config.toml
train_examples = 101725
horizontal_flip = true
vocab_size = 6471
encoder_stem = "single"
decoder_fused_qkv = true
decoder_qk_norm = false
decoder_drop_path = 0.1
momentum = 0.95
adamw_lr_other_params = 0.0014
Rows from block 2 of the text decoder, named by matrix and row number. Rows with one number belong to one neuron. Each number is 128 + 24 x the weight over the matrix's rms, rounded and kept within 0 to 255. All counts start at 0. Numbers have three digits each.
# fc1: MLP up (decoder.blocks.2.mlp.fc1.weight, 256x128), inputs 0-127
# fc2: MLP down (decoder.blocks.2.mlp.fc2.weight, 128x256, transposed), outputs 0-127
fc1.157:091114124133081144086104148149125149100100156123120133180118104164129133114131116145143122129129118142110111147132113113151140155099145114111134179134138121140130149107135141146121117127144144120143142119141135110107121127117107146110112116120097148141120151137119135132125134151086156143141176128157134111113132133115137154141113165160110155118097157135078132121165160143119123115172
fc2.157:116129124134128145125120106130134127139116115159116137124094163132131166143106093134147133145128122131146122118157118113121112098139135098168118135145141127118151153151097135156126156138111104145118137087135129094104128126126125139123161145136175108106092109171105123136110117141110091137157097120131135098150110128117142116143088124162075141097119119151148157132142133143075111157164
fc1.158:131130125137118131134132131123125130127124137129124135131129132135128136131124137131120121128120128137128135131124129125128124130126117126127123129131129129135121124128130125135124136119134133130126130119127126125129125126134133123140127129127131123125128132127128121122128137129124123128126127130126127127124131121127129125127127122118121124130129132125125133133131130127121132130127
fc2.158:141125136134135136127132124137136130135120128131123122128133126122127121126130133133126126136119136126121126136126135119136118137131128137134122134133135122128125115120126132118131124118131126132132130126136133122124137127120134127137122129130123130131129129137131130125122140118131129132130131127123128127130125137124119132125137129127137113117125128130125126123124129144126136126121
fc1.159:090152115134117126152175096161161124148192104121126158144119139087096176060051131142069024217128118119110139156096128068096097164135127058186100132143147128171141133118146128113147112118167108084088165138116090118110088105138108148117100150114098169199128142135119114114114128222156117161144076096221151092106134118059212127132129134103085135077173115169125169159108184072107095120120
fc2.159:110129148093094055155171118178101100120160132115129115079158145178106175116060100112098136111099120114104153163126210123169136097050114148148115160130145127196185169112120133189152118232169149123107204119101118127127182103149104125132140138095113100094141139165089150140122078135106129125144118127115108119133197149055117117081121111129062120155125108164166126093172165158167138153121
fc1.161:125129130130128126130128129128128127129130131130130128129129130129128124130130131128127126128130128128130127129125124127131128129128127129130126129129127129127130129129126127128127129128128126130127129126130125127127128130126127130128127128128129125127131127128124133127128128130128129125127129128125129129129130128128131130128128125127125125128126131129127126130125129128128129128129
fc2.161:125126130129130125127130128128129131129124129128129131129129128126128125128129129127130128128128129128127129125125126130130129127129127126129126131127130131129130127129126129128129126127127125131126129128129128127126129131127127128129130129129132128131127129125132126127127130128127129131129128131128128126127129131130126130130126128129128126126129128126127127127128131128128128130126
fc1.162:128130128126128127129127123132129129128126126127125128132127129126129129126127126128127125131126125126127129129127127130130129130130124127126125130131130125131126129125128130127131129129127128127129128131126127126129128125129126125129129130127129131127127127130128126131128128127127126129127131130128128129131130129126127127128128126126128130130125131128132126128131125127126127126130
fc2.162:132128130126129135129127128129126131129127128127126128130133130127125125127127130127129127129126126128126128128127129130128126128125126126131129130132127129127129129126131131127130130127126126131126125126129129127129131126125130127130127126130128130126128128126129128128130130123126131135126130127130130122128124129126127128129127126120125131126126130132125128128129128128129126128131
fc1.163:101136106147120149107179168120110129154097133093178178107130090122134146129121121148109109133115120090131130089095144156159144133141187103135134102129096141166163105096129154127142144102168152106158094170150088132120173113187170167145142123139101161148130138194125162120098141147097095145121188116196147143163128107138124125208119134120085159139096157099179158134149092119107064118105
fc2.163:140124118101101110164106124124124151084137173139115125107168111148114122163133143090147144138153102149109171119138114094123140138127084146176139118134108099102146098135123129125109101170119110100129151146155142122190098168120123123175130149106138127122085136146177171134154114121171121099126100130087152110066091120090101147098158136071135099132124175157146155099129132130091142139143
fc1.164:151073116163110094109092115135117110095102136093062112127140111127094105105138154151115104141140113154112168148136111085139136171124126086122151138096165176143077115158097133122100129122149137118109157114153160081125126105157136135124136128119130137081142141159089127161080114133068141174134140103170140093131120121118160142134160129140158112134143085143132170119180128128110150103146
fc2.164:084092107164128147116143117093134144144169149100161159108156101100150114144137079158140157155071141086118102140163149097130077109154141202138147125132126135118123115174152099118144114123121113153117147120166121141178104153138144141143087164137153165150121129136148117120110093172169158156158104144090097136115176067174154173153147099145156170108128117092088078141092117106131124119100
fc1.165:139081163151120166116100095170138131103149135158190091118153085124150173128127112075112177125155134110119102151151121162117108121158109116138112112143070131084087096176106126105065124164139118131094070146176124133075164106155077151148056120118102106109155139166086114129145158150139127142144140094150165123218157089072106117188112124080133160125173160179131164169121142085145165113134
fc2.165:110164192098098132176135140107056134131168137071125115151149125115133092123130152051121106175083119153120191104049130159122101149187159141151128140117120095138120150083118119027141139152164125134180121121133191119110106133108147108147133138141152162098087124106133097163136172130101122086093140093130093160185097121104124073133132104134142097128114148152111134131101137104159143103132
fc1.166:101099131166114120113108153131136128175126128141101138088090114189094079093177116166152100124109053121139156141154160140106131102149205140136150033135100162210127089140090110087166160143141114139164099192179120145036155073167122107124190152091137168096067182185099124106128102136108077197111110146155092033080166106163209131123103152132050125096126129176111155094141117125105121177130
fc2.166:159154144192160168166149136149105104113166107056152115117146109104170124093072169126132178143136163138143148182160156116143186125181081066156147161121106133119091126135121122105139165128178163098137178087163115085101113133149172136057189100167186093127176110109098081109158121167164151113186118138051156166090092165107165158205122105088138093134113160164171022176110047133109108082117
fc1.167:073140135098179153127159083164195118121101082117138119179145147088148175165134105211219132068153108080130120215104152121130144121144095182151093112190195118112127150115172065135105103154185136083159103100162146120140118144130102102080140129119156106118120155118197145117133094156061116159093105095122168196108116118094181080141138086076160118047135161192120118126183132124119155158104
fc2.167:130100151123176137166150104143118090068112122119166114150107124100214145096072062170111111084162165095186124126098231199134079153144164129141121158114147114091150088082142122163085141092118108138172144158145144167165086164098084118135121051150103139155092146159130096173140186105165170140096146121152120152137131150067070138188149182096103109109207133090136109086123160128126139179180
fc1.168:133137131131128132126130129125126128128126128126123122132128117129138125131132127136131128127124127129135123126130130129135122125119134127130124125133132149128119125127121130133124137127131128134124145132133122123129123126126129135138130125122123131119120129128133128120123113129129133126118117131134125134130131135129127121127112119127134121134134126126124127119132133125130123136130
fc2.168:134135134131132129130126123119122119129123129126126130123125128125132129124130132132137134131128128127129127119126133132128120131131133125124130129126131122134129125128132121124135131129123122125130133122132129129128126126123128128132126128127129126130141134134130134115128124134126130121131131126124118125130122126137130134131134127125119128127133121129133131130129130117128126131130
fc1.171:135096090140126090109098125097107129126136127121134095104125153166083110130135107107106138132086143124162118136099103146145139131146128112141124158134116158129165109100172096138097106149142119115112124104152129128151115111124148150118121106147172132142110124166165085108130146145117083153107132136139142127118104104137098090154081125133138109099119128130110146155105130133117122120104
fc2.171:148123138139140188129124127131114156130130187108121128115092090114150119100115096154148149132147116181197167099162134115138081086153112104129087135148153126128163104143152085132115099121163117119052140128115122167090101124078131156124115144150104127117115138127103113137153156172115169105133120121131116146146120113154121121153121115149123145131142122122116114137111113123116151148121
fc1.173:085167178109122203114120117112157165166131131144107121126127077145125157138092106102141136147086174089161201071097158138130114112075143143110144143137155142129117086112109153124145139213126178127150127238157096134128158140147114115139102144151096109095121163101153137104089095082132098118135145100174121161104163117130120118123096167158093087137100145122066090114169174138056098110161
fc2.173:093147105128111102185134153141193173182108161165113097102161064139155153142106103114142164051169159149161081087100090100155082174055145174119169172109126125144103100155139174168145155156128133133132156164173126046085047115128164161162164117119155156091139083151111114166130060151135144151111146080135143106108121110115141066093111126109190093112159158062114123115151145132101104038064
fc1.174:102122164137129109134086131148149120140135134120130138149171138123151119116136132117157122125149136145145104129124092144123146121118156106139134156102140112110137129130158129181162150112127162136125098109116127108131112116107081152118120102135091156114086138163120085156117137119149153156143136163107169124097110161145155112137103123104086127111145151127144137096161136167149109143127
fc2.174:122137123163182123120122140120134126121144084161123127123161126092148117128116071108147100134131103142110109124158149140134120099142132180142123137134138105115122169144139131133102128132115111123141135129122110131090124143102128126131117112154111107114115122129133126100107133134158162139131083141096143141119121156106090121109179155131132146099117144159137111137166111112107158094158
fc1.175:139123137123146130123133120137118145146122117141155136133152125144116140140119129117130124141135124139114116124131133154113129135129138111121106131133147134138118126121112130138139135108129131119141118117129135123130097126111122127117120119117129140129116123137124120128128116139115108130126125147142124127118145110113111130145116126123144140124154121134126116150143150117115133138110
fc2.175:124135135129124115124129120120145129113120136120154142124144105126122147125143153129130134117142140124118122127139159121115130136124149114138132143143126152127151119111107128121119118121116140130119126136114122140123138130118136119129114114114120130123124134118109131146135146113114140125143129127126123151130127110133129130129119126134124121132154127123115141119110135140135139123116
fc1.176:119126127127143119126148126089104107109127125067105168130129125152145136107154155141098124133123085102122149114107139134126148114092145098140152113078118109136118111098168136101153130152147125136180153155112108112148121139138136106173141120166114158117150142138172126167140094120116099077136189157144151160130137163131115140181137135089135132106137118111152118125113101046127128130143
fc2.176:187128150109159153157118113116117117126072122155145129082112121115126115150144102128133118178149110132170139118144136135107157118137141121151076112122115129101145106131127144159121111144129135102165188137111145089174107111079145117110098149129138147106109140129114116146133112119098134113083109090176117106136100145096082116109166097127123154126164177126178113117127162126171126157122
fc1.177:121141190174090138033151157136099052169127171136093132170132188028085129125109162104166097118087117156173160099111089154132205186094130043200077112129094160163130117118092125158093098182100170126125127107130139183128107111070172140126129157161117132160149188064127172121104123117099107116105125153160140158079150079162122186139125104143182156139118118041107098132072106087126159131172
fc2.177:117111118118125217121175121143128084063141132156108106196131125077134153153190125166159119183207180128127103101158164084087166103114131111172095080092168149089148159170148172129161115158162169142114163173126104132061150114136150137154169212106078103119160209107191152077166105098139151162159132125128133173124121126121126084115093162068178129126123198138046068069105153112084074152120
fc1.178:124132112128136126148135136137140134136124132131113139110146119127138142109120129138138121123114127118131122138124138135130132128125102128131108128143130108136136148134131121125138125138135130131144129133130131128153138101133127134127130127117139123140127112146137130140133133128124107118110129124119144122130138150123126136142134123123118132134132138136141136132130130104134142135112
fc2.178:143140144118114141137123119136114121143131100135119137130111115134124151116117131114106128129115133131118137128115121126113136113145121117132124124134104133135127130123131124117146149133126140127128125129141128123134123133135135122115127124125140119129131135111123131121126137127140130131138138131129111123138132100122113136126125117141119132131111128159114137126128131124150144132126
fc1.179:115178154139124087160155120164157098122148157104096188129182114138115144112117137162116121100124094117178189122080116160072129119102147139113127206120125107142185130144110144129095114163135131124159108127124145132124161111166131100165135134095134108084084153138071110130151119152122155176128113129147210128107157088165116177132153154175157150103145129115155145123137117121094126162135
fc2.179:174145125095121138139136100133128115127163129174120102126148104116139164147117153193123090111108098159156124114133095137249123139154106164139126172071166085160107152136151159120161131182187117110095174095129105150132151140175114123134142134128123088146134111145097087076128141050097130127131143150152110152112097162149146153156127117160152102155128143126106102109108152145113142159168
fc1.181:095096145165099092128136133167082151132100211190155148099118163136105122075145118193147173128108112119123145118116131138117162040146015123110133158187131163129137098115098149123095125099099113107107154149120155223136140110104120132117107085101130144070073161143119113116092137121148119087132151120096166134114177165171092099181120109076062173159153137138138165098046102087085117165117
fc2.181:118107141110151140162127109131151084090095145130137081053116140098142115096123107090097161077139153107069151135124124129178155127169159152128173186125119167136100163126122112111102116142091091086171135114127124136134159175160141107127203169139119099104084167192085044155133107080132156141072126152088134141150128143202146098135097198125118119087113108151139156122083158166101182139103
fc1.182:105124095165120127154115096139148130102129154139121095083144121115177105164137132147118092128133093107137137142125127118142094117135169114115149132122153166118119115100134162102120113117131104102123108112144085158156119124109123148144112096103126164131087103145111127140130102109136125151142163139149117119113132108103124087161106094102132106177101129164106126114107164145141069118139
fc2.182:144137061093150130137085159130120148120135162093156154123162176123126158122128075148094158162086127110107135111132111147106118110129115133147146131129138127120134127090112149103100114142124117092166134109131163107179124120121124114120134124108100122129143175109117106141120131166140171130132119067127124150132146122136113138145102132124147094128201142110171140160113131133119127110103
fc1.183:173173146115139144076137087108118138171130139116112132158144161152120157087132135118143103132121108090106169107157117133121139111140103106131143078115130128161110118154148107131115117142148105087125169145136148092155164133166145121114140138166133138102131184127129119132144087107099110132121148144109146114167156152099117097139136118112115113150124162121141136129181140111129095122137
fc2.183:120123141076106089109134120140173132153110120155086107127171118130109163159139119119089104118136100176126148099111140124124136105106129167101100118093110116140085113125142138159155163131109099112145106162055117131145146180146099147107117126096157140113087136100171127119097103135156109125096114122136126117067178135087107117131093123172182136073127134188152161145168107129171167143087
fc1.185:129083094169117100135132087121135101160113151088125181107113117111115150117123140120140114131109138160171119086125110116126156119094138101161085119124134133136121135118085085127139139133172130126097133157110137102154122125128102135151123145110156135111113131158142144111123162138126136126119102125125133111117095129137155109145123163106129081105147129147149126128144118137116105159133
fc2.185:144104124123130134117174103136129129127148191122101089113089131134143154168106136123104161142134134118113137169114158099152110127115124152133130112176129108126100124120091130136119123153066103131144111132123148111086149137116129120140158127121098139125186139136108138074135109132118147111166104189130126136105059091108159141152159193107157141163116103117136113086128156154099144113113
fc1.186:135127153151146135122141115116141141145135153102127127106135147147153152128134127089124115134113121175125084109082133118144119120134112095110152128146147123142118128126135134108154105140128110104128145168148144116148101121117107163137123106148119109126104128137152142137120116145146145126123108120158117129101117131149135142117113131092101132141108152122114111145106160109119130156150
fc2.186:150151119093097125141139147141119106131152113112110113143136141113147123129128141147123173127138131137110146133093120132120134129136126127164093127133120134123112113131124121109105124136124131117124136142126144136162134087152144095138155117144084122114144089129127126128135109147132137146103128149150131161128109125126117133132106122102128123117092108153133124095127138128087132161122
fc1.188:167128126146101093092142101122123124150132134155143131134112149183128129126085156163116087122099161152107116123143104099131118110108116121149095160105132137155108125133117115117143136125162132135102148154126114112143150089125118151176101132130133110086100122135176152098142106127124137094122086142166113129135128095167107107163116086104135106091112113147109123107158117133073130178134
fc2.188:169152226104119126108130099122148077139104077090122158105149157121128143113114124143175109152119202137136130103105141133197148131119121136132135119127141117132139146114146142118162172153154122057099139142089107108084196111164137146120142142119080145093135163141079079128158129167124107086143183129190092102152114086131133141110117154143144107137143113112173135104176109108163163132124
fc1.189:096154081165134113091167104179123082115130057072178161058081154149136149064098105120121163069116081062164096115095087147160173115138172050133065160098154184102075113090147123136174113097081173094132203146189065124142150100097162180111043126130101175167163145143149123165118116138120122081128159152154120135155133097165190147191125087111127121163132125103149098107145125104159128128141
fc2.189:151167163096123139098199107152091160177144137101141085082109135162159129117133070058099155093126115160143142076064156168111112115112111118112129160147139131113189098120165084190162156182113123158170180102152082168093133093136148145091078179082151054145193103129138153155129084175088121115142091111125142155173104159145136118117133131156145076142104086145182130106142233205146106139073
fc1.190:124129123109172133109131117180151109155102102097138102141143101123124155148086101187110142125090170097153150151126095167135157054157104131115143155174136144151070138132073131155145133142139103079116116149166146135146148132108086107124120130132118157141109125178139132178137146152109176124162114148113179110118127098133108090152073111114116083134107141118127144118110128068099129150123
fc2.190:138156104135133134098128150121095138118126129125150130144148107126192168127127095176152087141115176120146122087138123132115097097128126177158119110114116085133098123153129094120080159114100152150169158104154155157095166144161122136114151094157163160096129171146114086160162124164098190192100161105169135186135071152154148128101051132158092092111137122139116112115123150209191141114117
fc1.191:147173132132151144138151144113111154122147181108101125157111137165109109127108177070123112123116149155124152089151137159122116137104128120146126137148119162132135123109098148080113142187125156137095095081155115114174108107114167171157105111138092163153138122128134107142147135185116101119119105141159121137142074102109118121148120160095120123119108076154129157153138164052120138164097
fc2.191:145163201116108111133115153119143092136131096109158136125122091150100149171118138147142135127135109141131108183078150177130161133128123140134075127101086116154104140166125099106084098117119127138134137084111145119122114136122184116209133136093202117160158117117165134175197090158152114134157163145156143136130152098120176136139211104115134078131123089125112106145176089116128072104088
fc1.192:128128132134134126131130125130131133127125134116120132133126129122130126134130131136123127129127124119133132129128139132125128130126140128125127121125124130133129119131134124133132122127121132133121129123137135132132121126121135128128134123127118122115125132121125128129128125118140129136125133131141129139125135126117128134127127125136130125125127136129137135132128135132130128137127
fc2.192:116122126124130132128132130131130128125131133122124125126132122130128123133129129134126131121116120120124129134121130122132127125129126134126128127120118125132129133132122121123132120136121127130126124126126121127128130126121131130135129125139128131127126127132132132132127125132126128131124124128133124130123133131133124134132133128134128131127122127125133139125124123130121133133126
fc1.193:143143109118128131112140127130141095124129151135157124142129108121124118173127128142136102096106133137159128128122114113119143121131139142121094145160133145117156117097125147119118145125120120123145129132132122130114139110121126123117130111118144134145148143136128114137142128122123105141116136117134147130150163135138113119123124105124123128110114120123152115121149127133121118114135
fc2.193:115115130133148134114134131138131125112123127107106173140154131121125152119136139129114126136125118155125115133153144164133137095122104124133146112125159122117161098153140132128161142134143116124143139119110111137111130134126124113109112127132149153137130130116116107119125132104123137124127160126131138105124105148129152131094156143150151134144106122095129108104132111147141095135126
fc1.194:126121132132118132118126132131125130129125122131134123128120130130127130135128128131134123128132127123123127127134130128124124132135130122133118126131130135130128128128135136123127130118135132127122116134134131129129136128130123135122120126136129141121127130131128123129129126124128128122124126126122125123136132121129113129132116128128121132121126123133122128129137127120129124132128
fc2.194:119130135127126127128128122135128134127135130130124133130122130121130145123126130131121140122118142135124130129132126123128130110117129129126127129131134121128132127133131129121127132120131132116129129130129122133124136129130128135126130132129130122132128131126122125128145127120130125132131120137128121131125118130134127127128129133130122120117134132127123127129128135128118123128137
fc1.195:124135130134129128122137135139125124130137131132139120126120136129132128128132127130131124122122124122136126129129127131124128125139122128127122130130124126131138131137130130124127126135133137126127123127137130120124132126126125126122119122124130130124127126137132128127126127125126131123127126127126128125128130123129118125128134126121130126128129129126128130136135123122127129131132
fc2.195:124134132128129123130130118136135122131131124127138136128129127126130130129128125133123134132125130130120131121125132119127139134129130133127131128133123126132131138139133127125125131134130136121132131125127133138125134140131131135128129129125122126116134134126134131127141127119129125125131132124132121141116124125126127136123128129129124124117115131128122132131128129126133127122126
fc1.198:114127119160184152172123158109066177139065142146076145151105147150089176082139105092122108127121173094141124130125050103155157112102113154089110103191158215034195103046176172051150113123215107067067135129168142116106081167076039169146106164167023185087054149109092104159215094145122102221125156133139097064116196185166115178163113117146183120123110101055145089155176158148176069093152
fc2.198:117148094095106116113082149137058199083121096075087131110125114200217095119185117158138134108131061111072077115073193133100162115168061148145141113141162165201133206089149180243093143111126122108112107108132104160139110143125117116105122100094127138102149151153107153098139150109104159195113141133119172100117145124145117151127151108159170117104117168168255095125175123182146106077120
fc1.199:127119121132127132128115124135134131122120137130126136135125129127129123127121124132128130130129120128138131122123128129126123131134120126124124120133127129126131124130131130121126126126124123130132131122126135134136127130131135129125124129128127126128134133132125119131131131137126135130127124125125132133130127138126124125135134119118127137135134128130122129118128131122131126134128
fc2.199:126117132124135129126128123137138134130136123130130130130133123131126126129126118123131125132130138128117127123127127126130122127128132129122134127123135126130131128122128132127132128135130133137138127130122125133123134128128125116123129123133125123127127125135125124124133120131119136132131129130128127123122121130125132136127140131131135136126127132128132136124120121130120123130127
fc1.200:101113145142150076133120108156140127129124146102122143153103154121156128117145149137101112106138093129150118146128125134131111124147138118122113140089104136145124133111131133104099116084123143084153107159157097117154131101128087146111116148103090118124153164166126143140128124150144133154113082148170132136139114121109124122143140119100079113151149141142133148122166137117138102127146
fc2.200:125114137103128140173114126111133119103110131185146151135191143151176140081110130111136140125162153124119126159088106184119122111120130119124170151121149167115163153160083146150147104146152121139143132084145131160123159135104129134137111118157147121128181124132141138133097098134123156084150129132115132168167124132119124122145120112086170113129094183157120116109130125143150162163132
fc1.201:134140156152112152123144113109132129138184164139139172207087109137085162137108099049188115126067132045134147111081138172156190192113165093204105177166098195143172186110126098087065162152089109141148160079143102104194149103056130154162134129196078099107085134135097132084141091175180170103194090131146210161144125130115155167139146101081119124104148115133149081155114126088112136138128
fc2.201:123109173141103118144101151142131136093095074173096117225109120196002161157141120105140163179091143109123111120152152039133083128140157100075161141113112146229099170140139121180101096088105151120102172141120104122152091216106234194108126141080108136181095089149141105096138153124129131104110155133148122141124090109149164087065175167144098150140161092130098079104074126174119092115169
fc1.202:127127123140132123110156094106159117119115138131138122127127101150142125110114166135155100141136108110208118094144093141156169097159125096118172134129109107129128110139148054126148113096119112119091143080109140111120157156149108153146127112153117133145115165128126080129124131140132131147133103155121122176153106115146078082116122099122131093147151134115159153119092146125100121168100
fc2.202:126147179188129157147123139165097187091132108156116166131100117113130126111106060171142130105103167136186085106132155130127189113131170160105099118140179122133132139134189095153144127109132141136131129107176106089143175132084126111137118125094120132156150133139117162098140124141098103149137135094139108134107122116139126161113112110094115108171157098126103144091142204140153147174199
fc1.204:114135120109133106114124106098128153121101136154132116105120136111101119112117116100146128136108108121131129116127105119141160133120132113127131121130132116136160137137136137149155122131119096109126142113139143142138139121131126167116126116125127127143121142132142120114123127125124126119100126120143133131117121145135109140158135128142130134147120140134137134144141146133116128143106
fc2.204:131102118143128123144116128133134134115096139121106130130125126105130120098113140165101139126135157134142114118153126136129108139126131115122127126123158133129151141139131131140132134139126108131110128108101128101089127130134130130149120130143091135133132111093142133141127120117110137113118139137100126154140109129115121151129129099130128137111101149111112138123127117119125139147122
fc1.205:120133092130122138149137120122147124119140140127128127116131135141121141114139108143124114141134116123121116135158120136147133133128106112124112139130118150126141120134136096144125099143116124113131133119161115129145131100133123113127117116141146137127135101130122118139118117119128127143132138109139139125101134159148136129131117122131120124115133140125134134115150151143135126114141
fc2.205:078163151125150111119151118126167105118148124129113149121157103127134115153141144095100121118159094119131141139135131132117149147109149121153126133132152136131120139132135135098137116123135164114113124137104140113152132151137141127130140140128151124094148121110141110111096130113170127116083124126088180135147127151101110147140134104120139121128116131091162162128113129122122129122119
fc1.206:145146126170145183148136082088123115120085120156100129137121132125179120117074160137165080137138109084105096180144123140075135137092100110144153148112141158116139121119137116130138107131114118114120066141171068111098149109142100139168139130144119086123165107127161157100137150179112099133199116080153135180088142119106093124111144179061084107115176133133131115135143138138134151139151
fc2.206:092099174162090121179128141093116097120128160126146119124161140176105154131097163158170136118141096116154141127134169148164121150123118134146181161120146131116138081098104113161126146101105185107158145116109150166159138154144156122134123082171097187114119144169144115112162109133084129106136129093188098135127098122100129160120081107127150144140107126134098139124113130114103114097115
fc1.207:132126121139097132105164126132089141130118099128116130128165149120127122128117093109144139162117141115119161124107123099146141146102157117127131116122122120135119149095154113081126128133136133098132109132121146087149116137175101180108120133159112129104141129110135105112088163160149116108102110146092128114108104089130158118124143131110137126114123122172131118160132140096067158120138
fc2.207:129115111121121120115173110121109111090122123139143099136096138140090091122148116069145167116120126131127154156148136084156165126100130117137145108161157166138151127105121137106138140147149137170112129112127109122117140152154143131160103124103117145143136125122162139088115138089165120191122133069138108120118102155143175148124126119121120128136154087112123115111133144146133113157130
fc1.208:127128126126129129130127128127127128126128131128127130126130126127131130127129129126132128128127129128132128129125127131131128127130127127129127129134126127128127127129130130128131125129129128128131129130127132129133129128130128127128129129123132126127127129129126128127127124128126128130126128129127129128126124126129128125130125128128130129128128128127129126129131124128126130126128
fc2.208:130127128130130130128131124126130128126127129125129127128129131128128130127124132127130132129128128131130127129126130128128129127129127130126129124132128127129128128125127127125126130126125126129129127130128128130128126129128126129127127129124129128132130127125129128128128125125130129127128124131127128124125130127126129129130132130127126127130127128130125126125127127130128126128130
fc1.210:138109196165112109177047105157183148173161059108076134180175131097017255067051109114104047186111090063158166117161162077079146132098125129133179189106147065214202093138205139067135099170175122083238088132057097109166225156118093109148146117132103175147034113086048077153136149180081082156130121046206255100144163118183206157106141180123113144088118114160151136102127177118086111095168
fc2.210:110123092144147101140147137125131136151172124099101125085119144091117103148020127117097147118128147137112131108144194109137112176025114119166109136128104137255122119135144114211121130255116109140139255142152124112141184138123000083114184161123128130109136172129127108103130138140119148091126129137165125142108088102213118136138156147143067128242117118091161105204130154099113151115115
fc1.211:096062045152104121117186136148121186100136069149133140097103138145098065114133132110130101100115109151157080101118102174097154159120144073142136189179155123161133137106161092065141090113162168155163164130124030127154148111112134062142105129109139185122147102154055214200118127132075112120147224149173171116199125125161165109065126139181080069107143195153130104088149089119150164186148
fc2.211:170123095131187139129130149151169153082156145104113190114151114166098145128113167077129107149127160105091161110129192118126043099138149110133149081135183111115124107140197134142101122183149109076091158082134119148133124200101173072162169193087118143111172091101117111239189096106108132144107144163127132108123110106131122085148125145108197122141152214137172115158174149094152113153186
fc1.212:098122140073137021120136125190118124163132172141141175136146122091159095095137175110129121132130110097120142163078124106099169089106082094108135149108060136122179097112196157127123145122118125110175136147106131162166143178141126166172089111091103109113131126113126128120131136157151130145085140122097166154185132170152088110136199103132110151055067132126082102124122135097096090138088
fc2.212:059131156111152141168118088167182140080122099155087127129161123120118169134130163107137126107092121111134130104152139156133115103157151163135117128143155126125115158114127134117174166167129083142148131157142108107099121193091125168149159139121128173082070108150145072122088186104130114147146196108162148142085148129113110082116110130138105102140165126111160127141109139098190139136112
fc1.213:125113107130139125135136124136131138121115127134139118128131154138113136116150105131127115127136125116133120124125114138132131136126125125140141119112130129145128122127126140111126134135149133135121142130132129114114150088114118139133125134119125149145126138120104127115135125130123104117120125133129145121149117133122121112138122107122133137133120142151126121127123132122127149126134
fc2.213:095143111104107136132142124124141099117123126121125145132142134116120123117133118115121141123124142134139110103119126130121129130124115120124151158130129125115146139139117138115143139141154141132110124135085118134129119121107146131155125134110135112112118147147134127121147109126149145142121121137138122107128113134137118128129135106137138148130149137119144120149133142145132118123120
fc1.214:120146107132120158115152148129114135146114141135123139130147110124117124141144111143091141123137104147157128100105135116124122129136129116137120130141137131115158131119098113135122123127119111150118113120169145130124134125129092121125107116090134123132121137126136153130134114112133140128142122107143128137135145114157141141113116162119097144127118155165116119115153126149111116123140
fc2.214:138123143129142101122155127133118146135119134110119134131126107144118126143109111110119114131122102153160139113141135117123120134119120139135111119168143096133132124147156137141119128124137112120123129139119116102148144134136120143123122150116129113164146133122120126112164106133104130107123143118156115115121127132131157152148091127124118141140091138143099148122134121116147147127096
fc1.217:121126122127121130126120126125132122126132135128128131125125124124127130132127136142141131130130127120121119121145120125135141138136132128125131122133137128124129126122117130121131114124126116117128117129145122119132131127127128136133122110148140126131139143124122120130123115129133130115133130142126128124134127136135119133132114136125121131132134132128131126130131134119135134118129
fc2.217:115152134109118123131137121117124121131127127142129122128125126125128147108132125118130128128129144128125133116142138136135143122130121125137124140124133123126127135122125130120121126131107133145132123134129118129128135120137130148132119142132129132146108124123115125120140112138108120132134127116137127131113115149139132138117125136125115114119124119131132129139124119118132112124136
fc1.218:119125126119137115137127115128128141130129138132127124123104123123124123134129110119136132138133119134123118113119119138127127130117124127118122126128122128129140127126122109122132133123123124130123118128132125134125143146127134118119136112140128133121131119122135123110135127126140128132125129138126132125122130134122140128122112134123123130124131125122118113119120134132115124124144
fc2.218:124142127134126124128114121139126118117125131124132139129128133128132136121126114126136132129136131124129130124126117126125121143115139130140135133134146125130114143141129113127139123135139130124129124131121134119124128134143122117128129120129115122138128134131141124127122129126128128135127136132141121132133120139126123129138132136119143123137130133123133121129114135118110129137123
fc1.219:098166097144126117129150130138137157126105163125129117112149106095107117118156146174121120056091123145093132109153110116095140061138109124143153130110124115146155097105153112161156147116103157166136073159146089102106132110113102147060132097148144141155134148145100149155069125142158072137132160105159132138114075134119145137129082155116086093151142109171132130061190068124151160085141
fc2.219:132107113164128132139137129128108133126157083138118135125157128169172131139096096119142101100124129142140102186168128127148103128131103091137113125112135133132117110113123154131114133158121128106140176114118151156114127094104105146093151111102145114143139124112148147100060147113157140125072164115172128117106095106133152137172152162091126087143139133158096083130125143121106186079151
fc1.220:126132130127127123126131129131126128126127130124121129130131125131125128130127135130125125127127126125122128128130130125126123126126125130129130125127129127132128121127125126127128128128132131127125128127131130130131126128129128129125128128126122131129127127129127130128129127128126129133128131130128127128127129126129132128128134125130123126126125128126126127129131127132123126127130
fc2.220:124124131127129128130131131127133129126130124125128123126128129132125135125125130131130126125122129124126130132124126129129128123130127127131131126130130127128128133128126126127130129130128127128126126129128127125127130126130131127127129128123129131124126127130128132128123130125130129126130129122126125126123131129128126129126131131126130130122126129129126124133130123129128129120130
fc1.222:133126132139153089136134118107112155138106134136095141130120134131137116108105130096145105123144076171106113115100124120144121158124134089131109116145119118111161108141117125117101132134135155130126131119119130150126128134143102099136095143137114122118111110139158102136157132122119106121099158156100142150133133126120153158144120149099104108104126115139123114125146140132087120126136
fc2.222:146136135127132129161129135126097121121127156157139093100153148145142111152137140118113136096125127114116128153142139111136133107140130128118090102128125147116171121148145104133147111125143119132111141147133163125134149123130155126157114139145124130113129112118116157137116129156107150109144137124142144145151145113085097104114098181130140145142141150106136081102109157148122122164120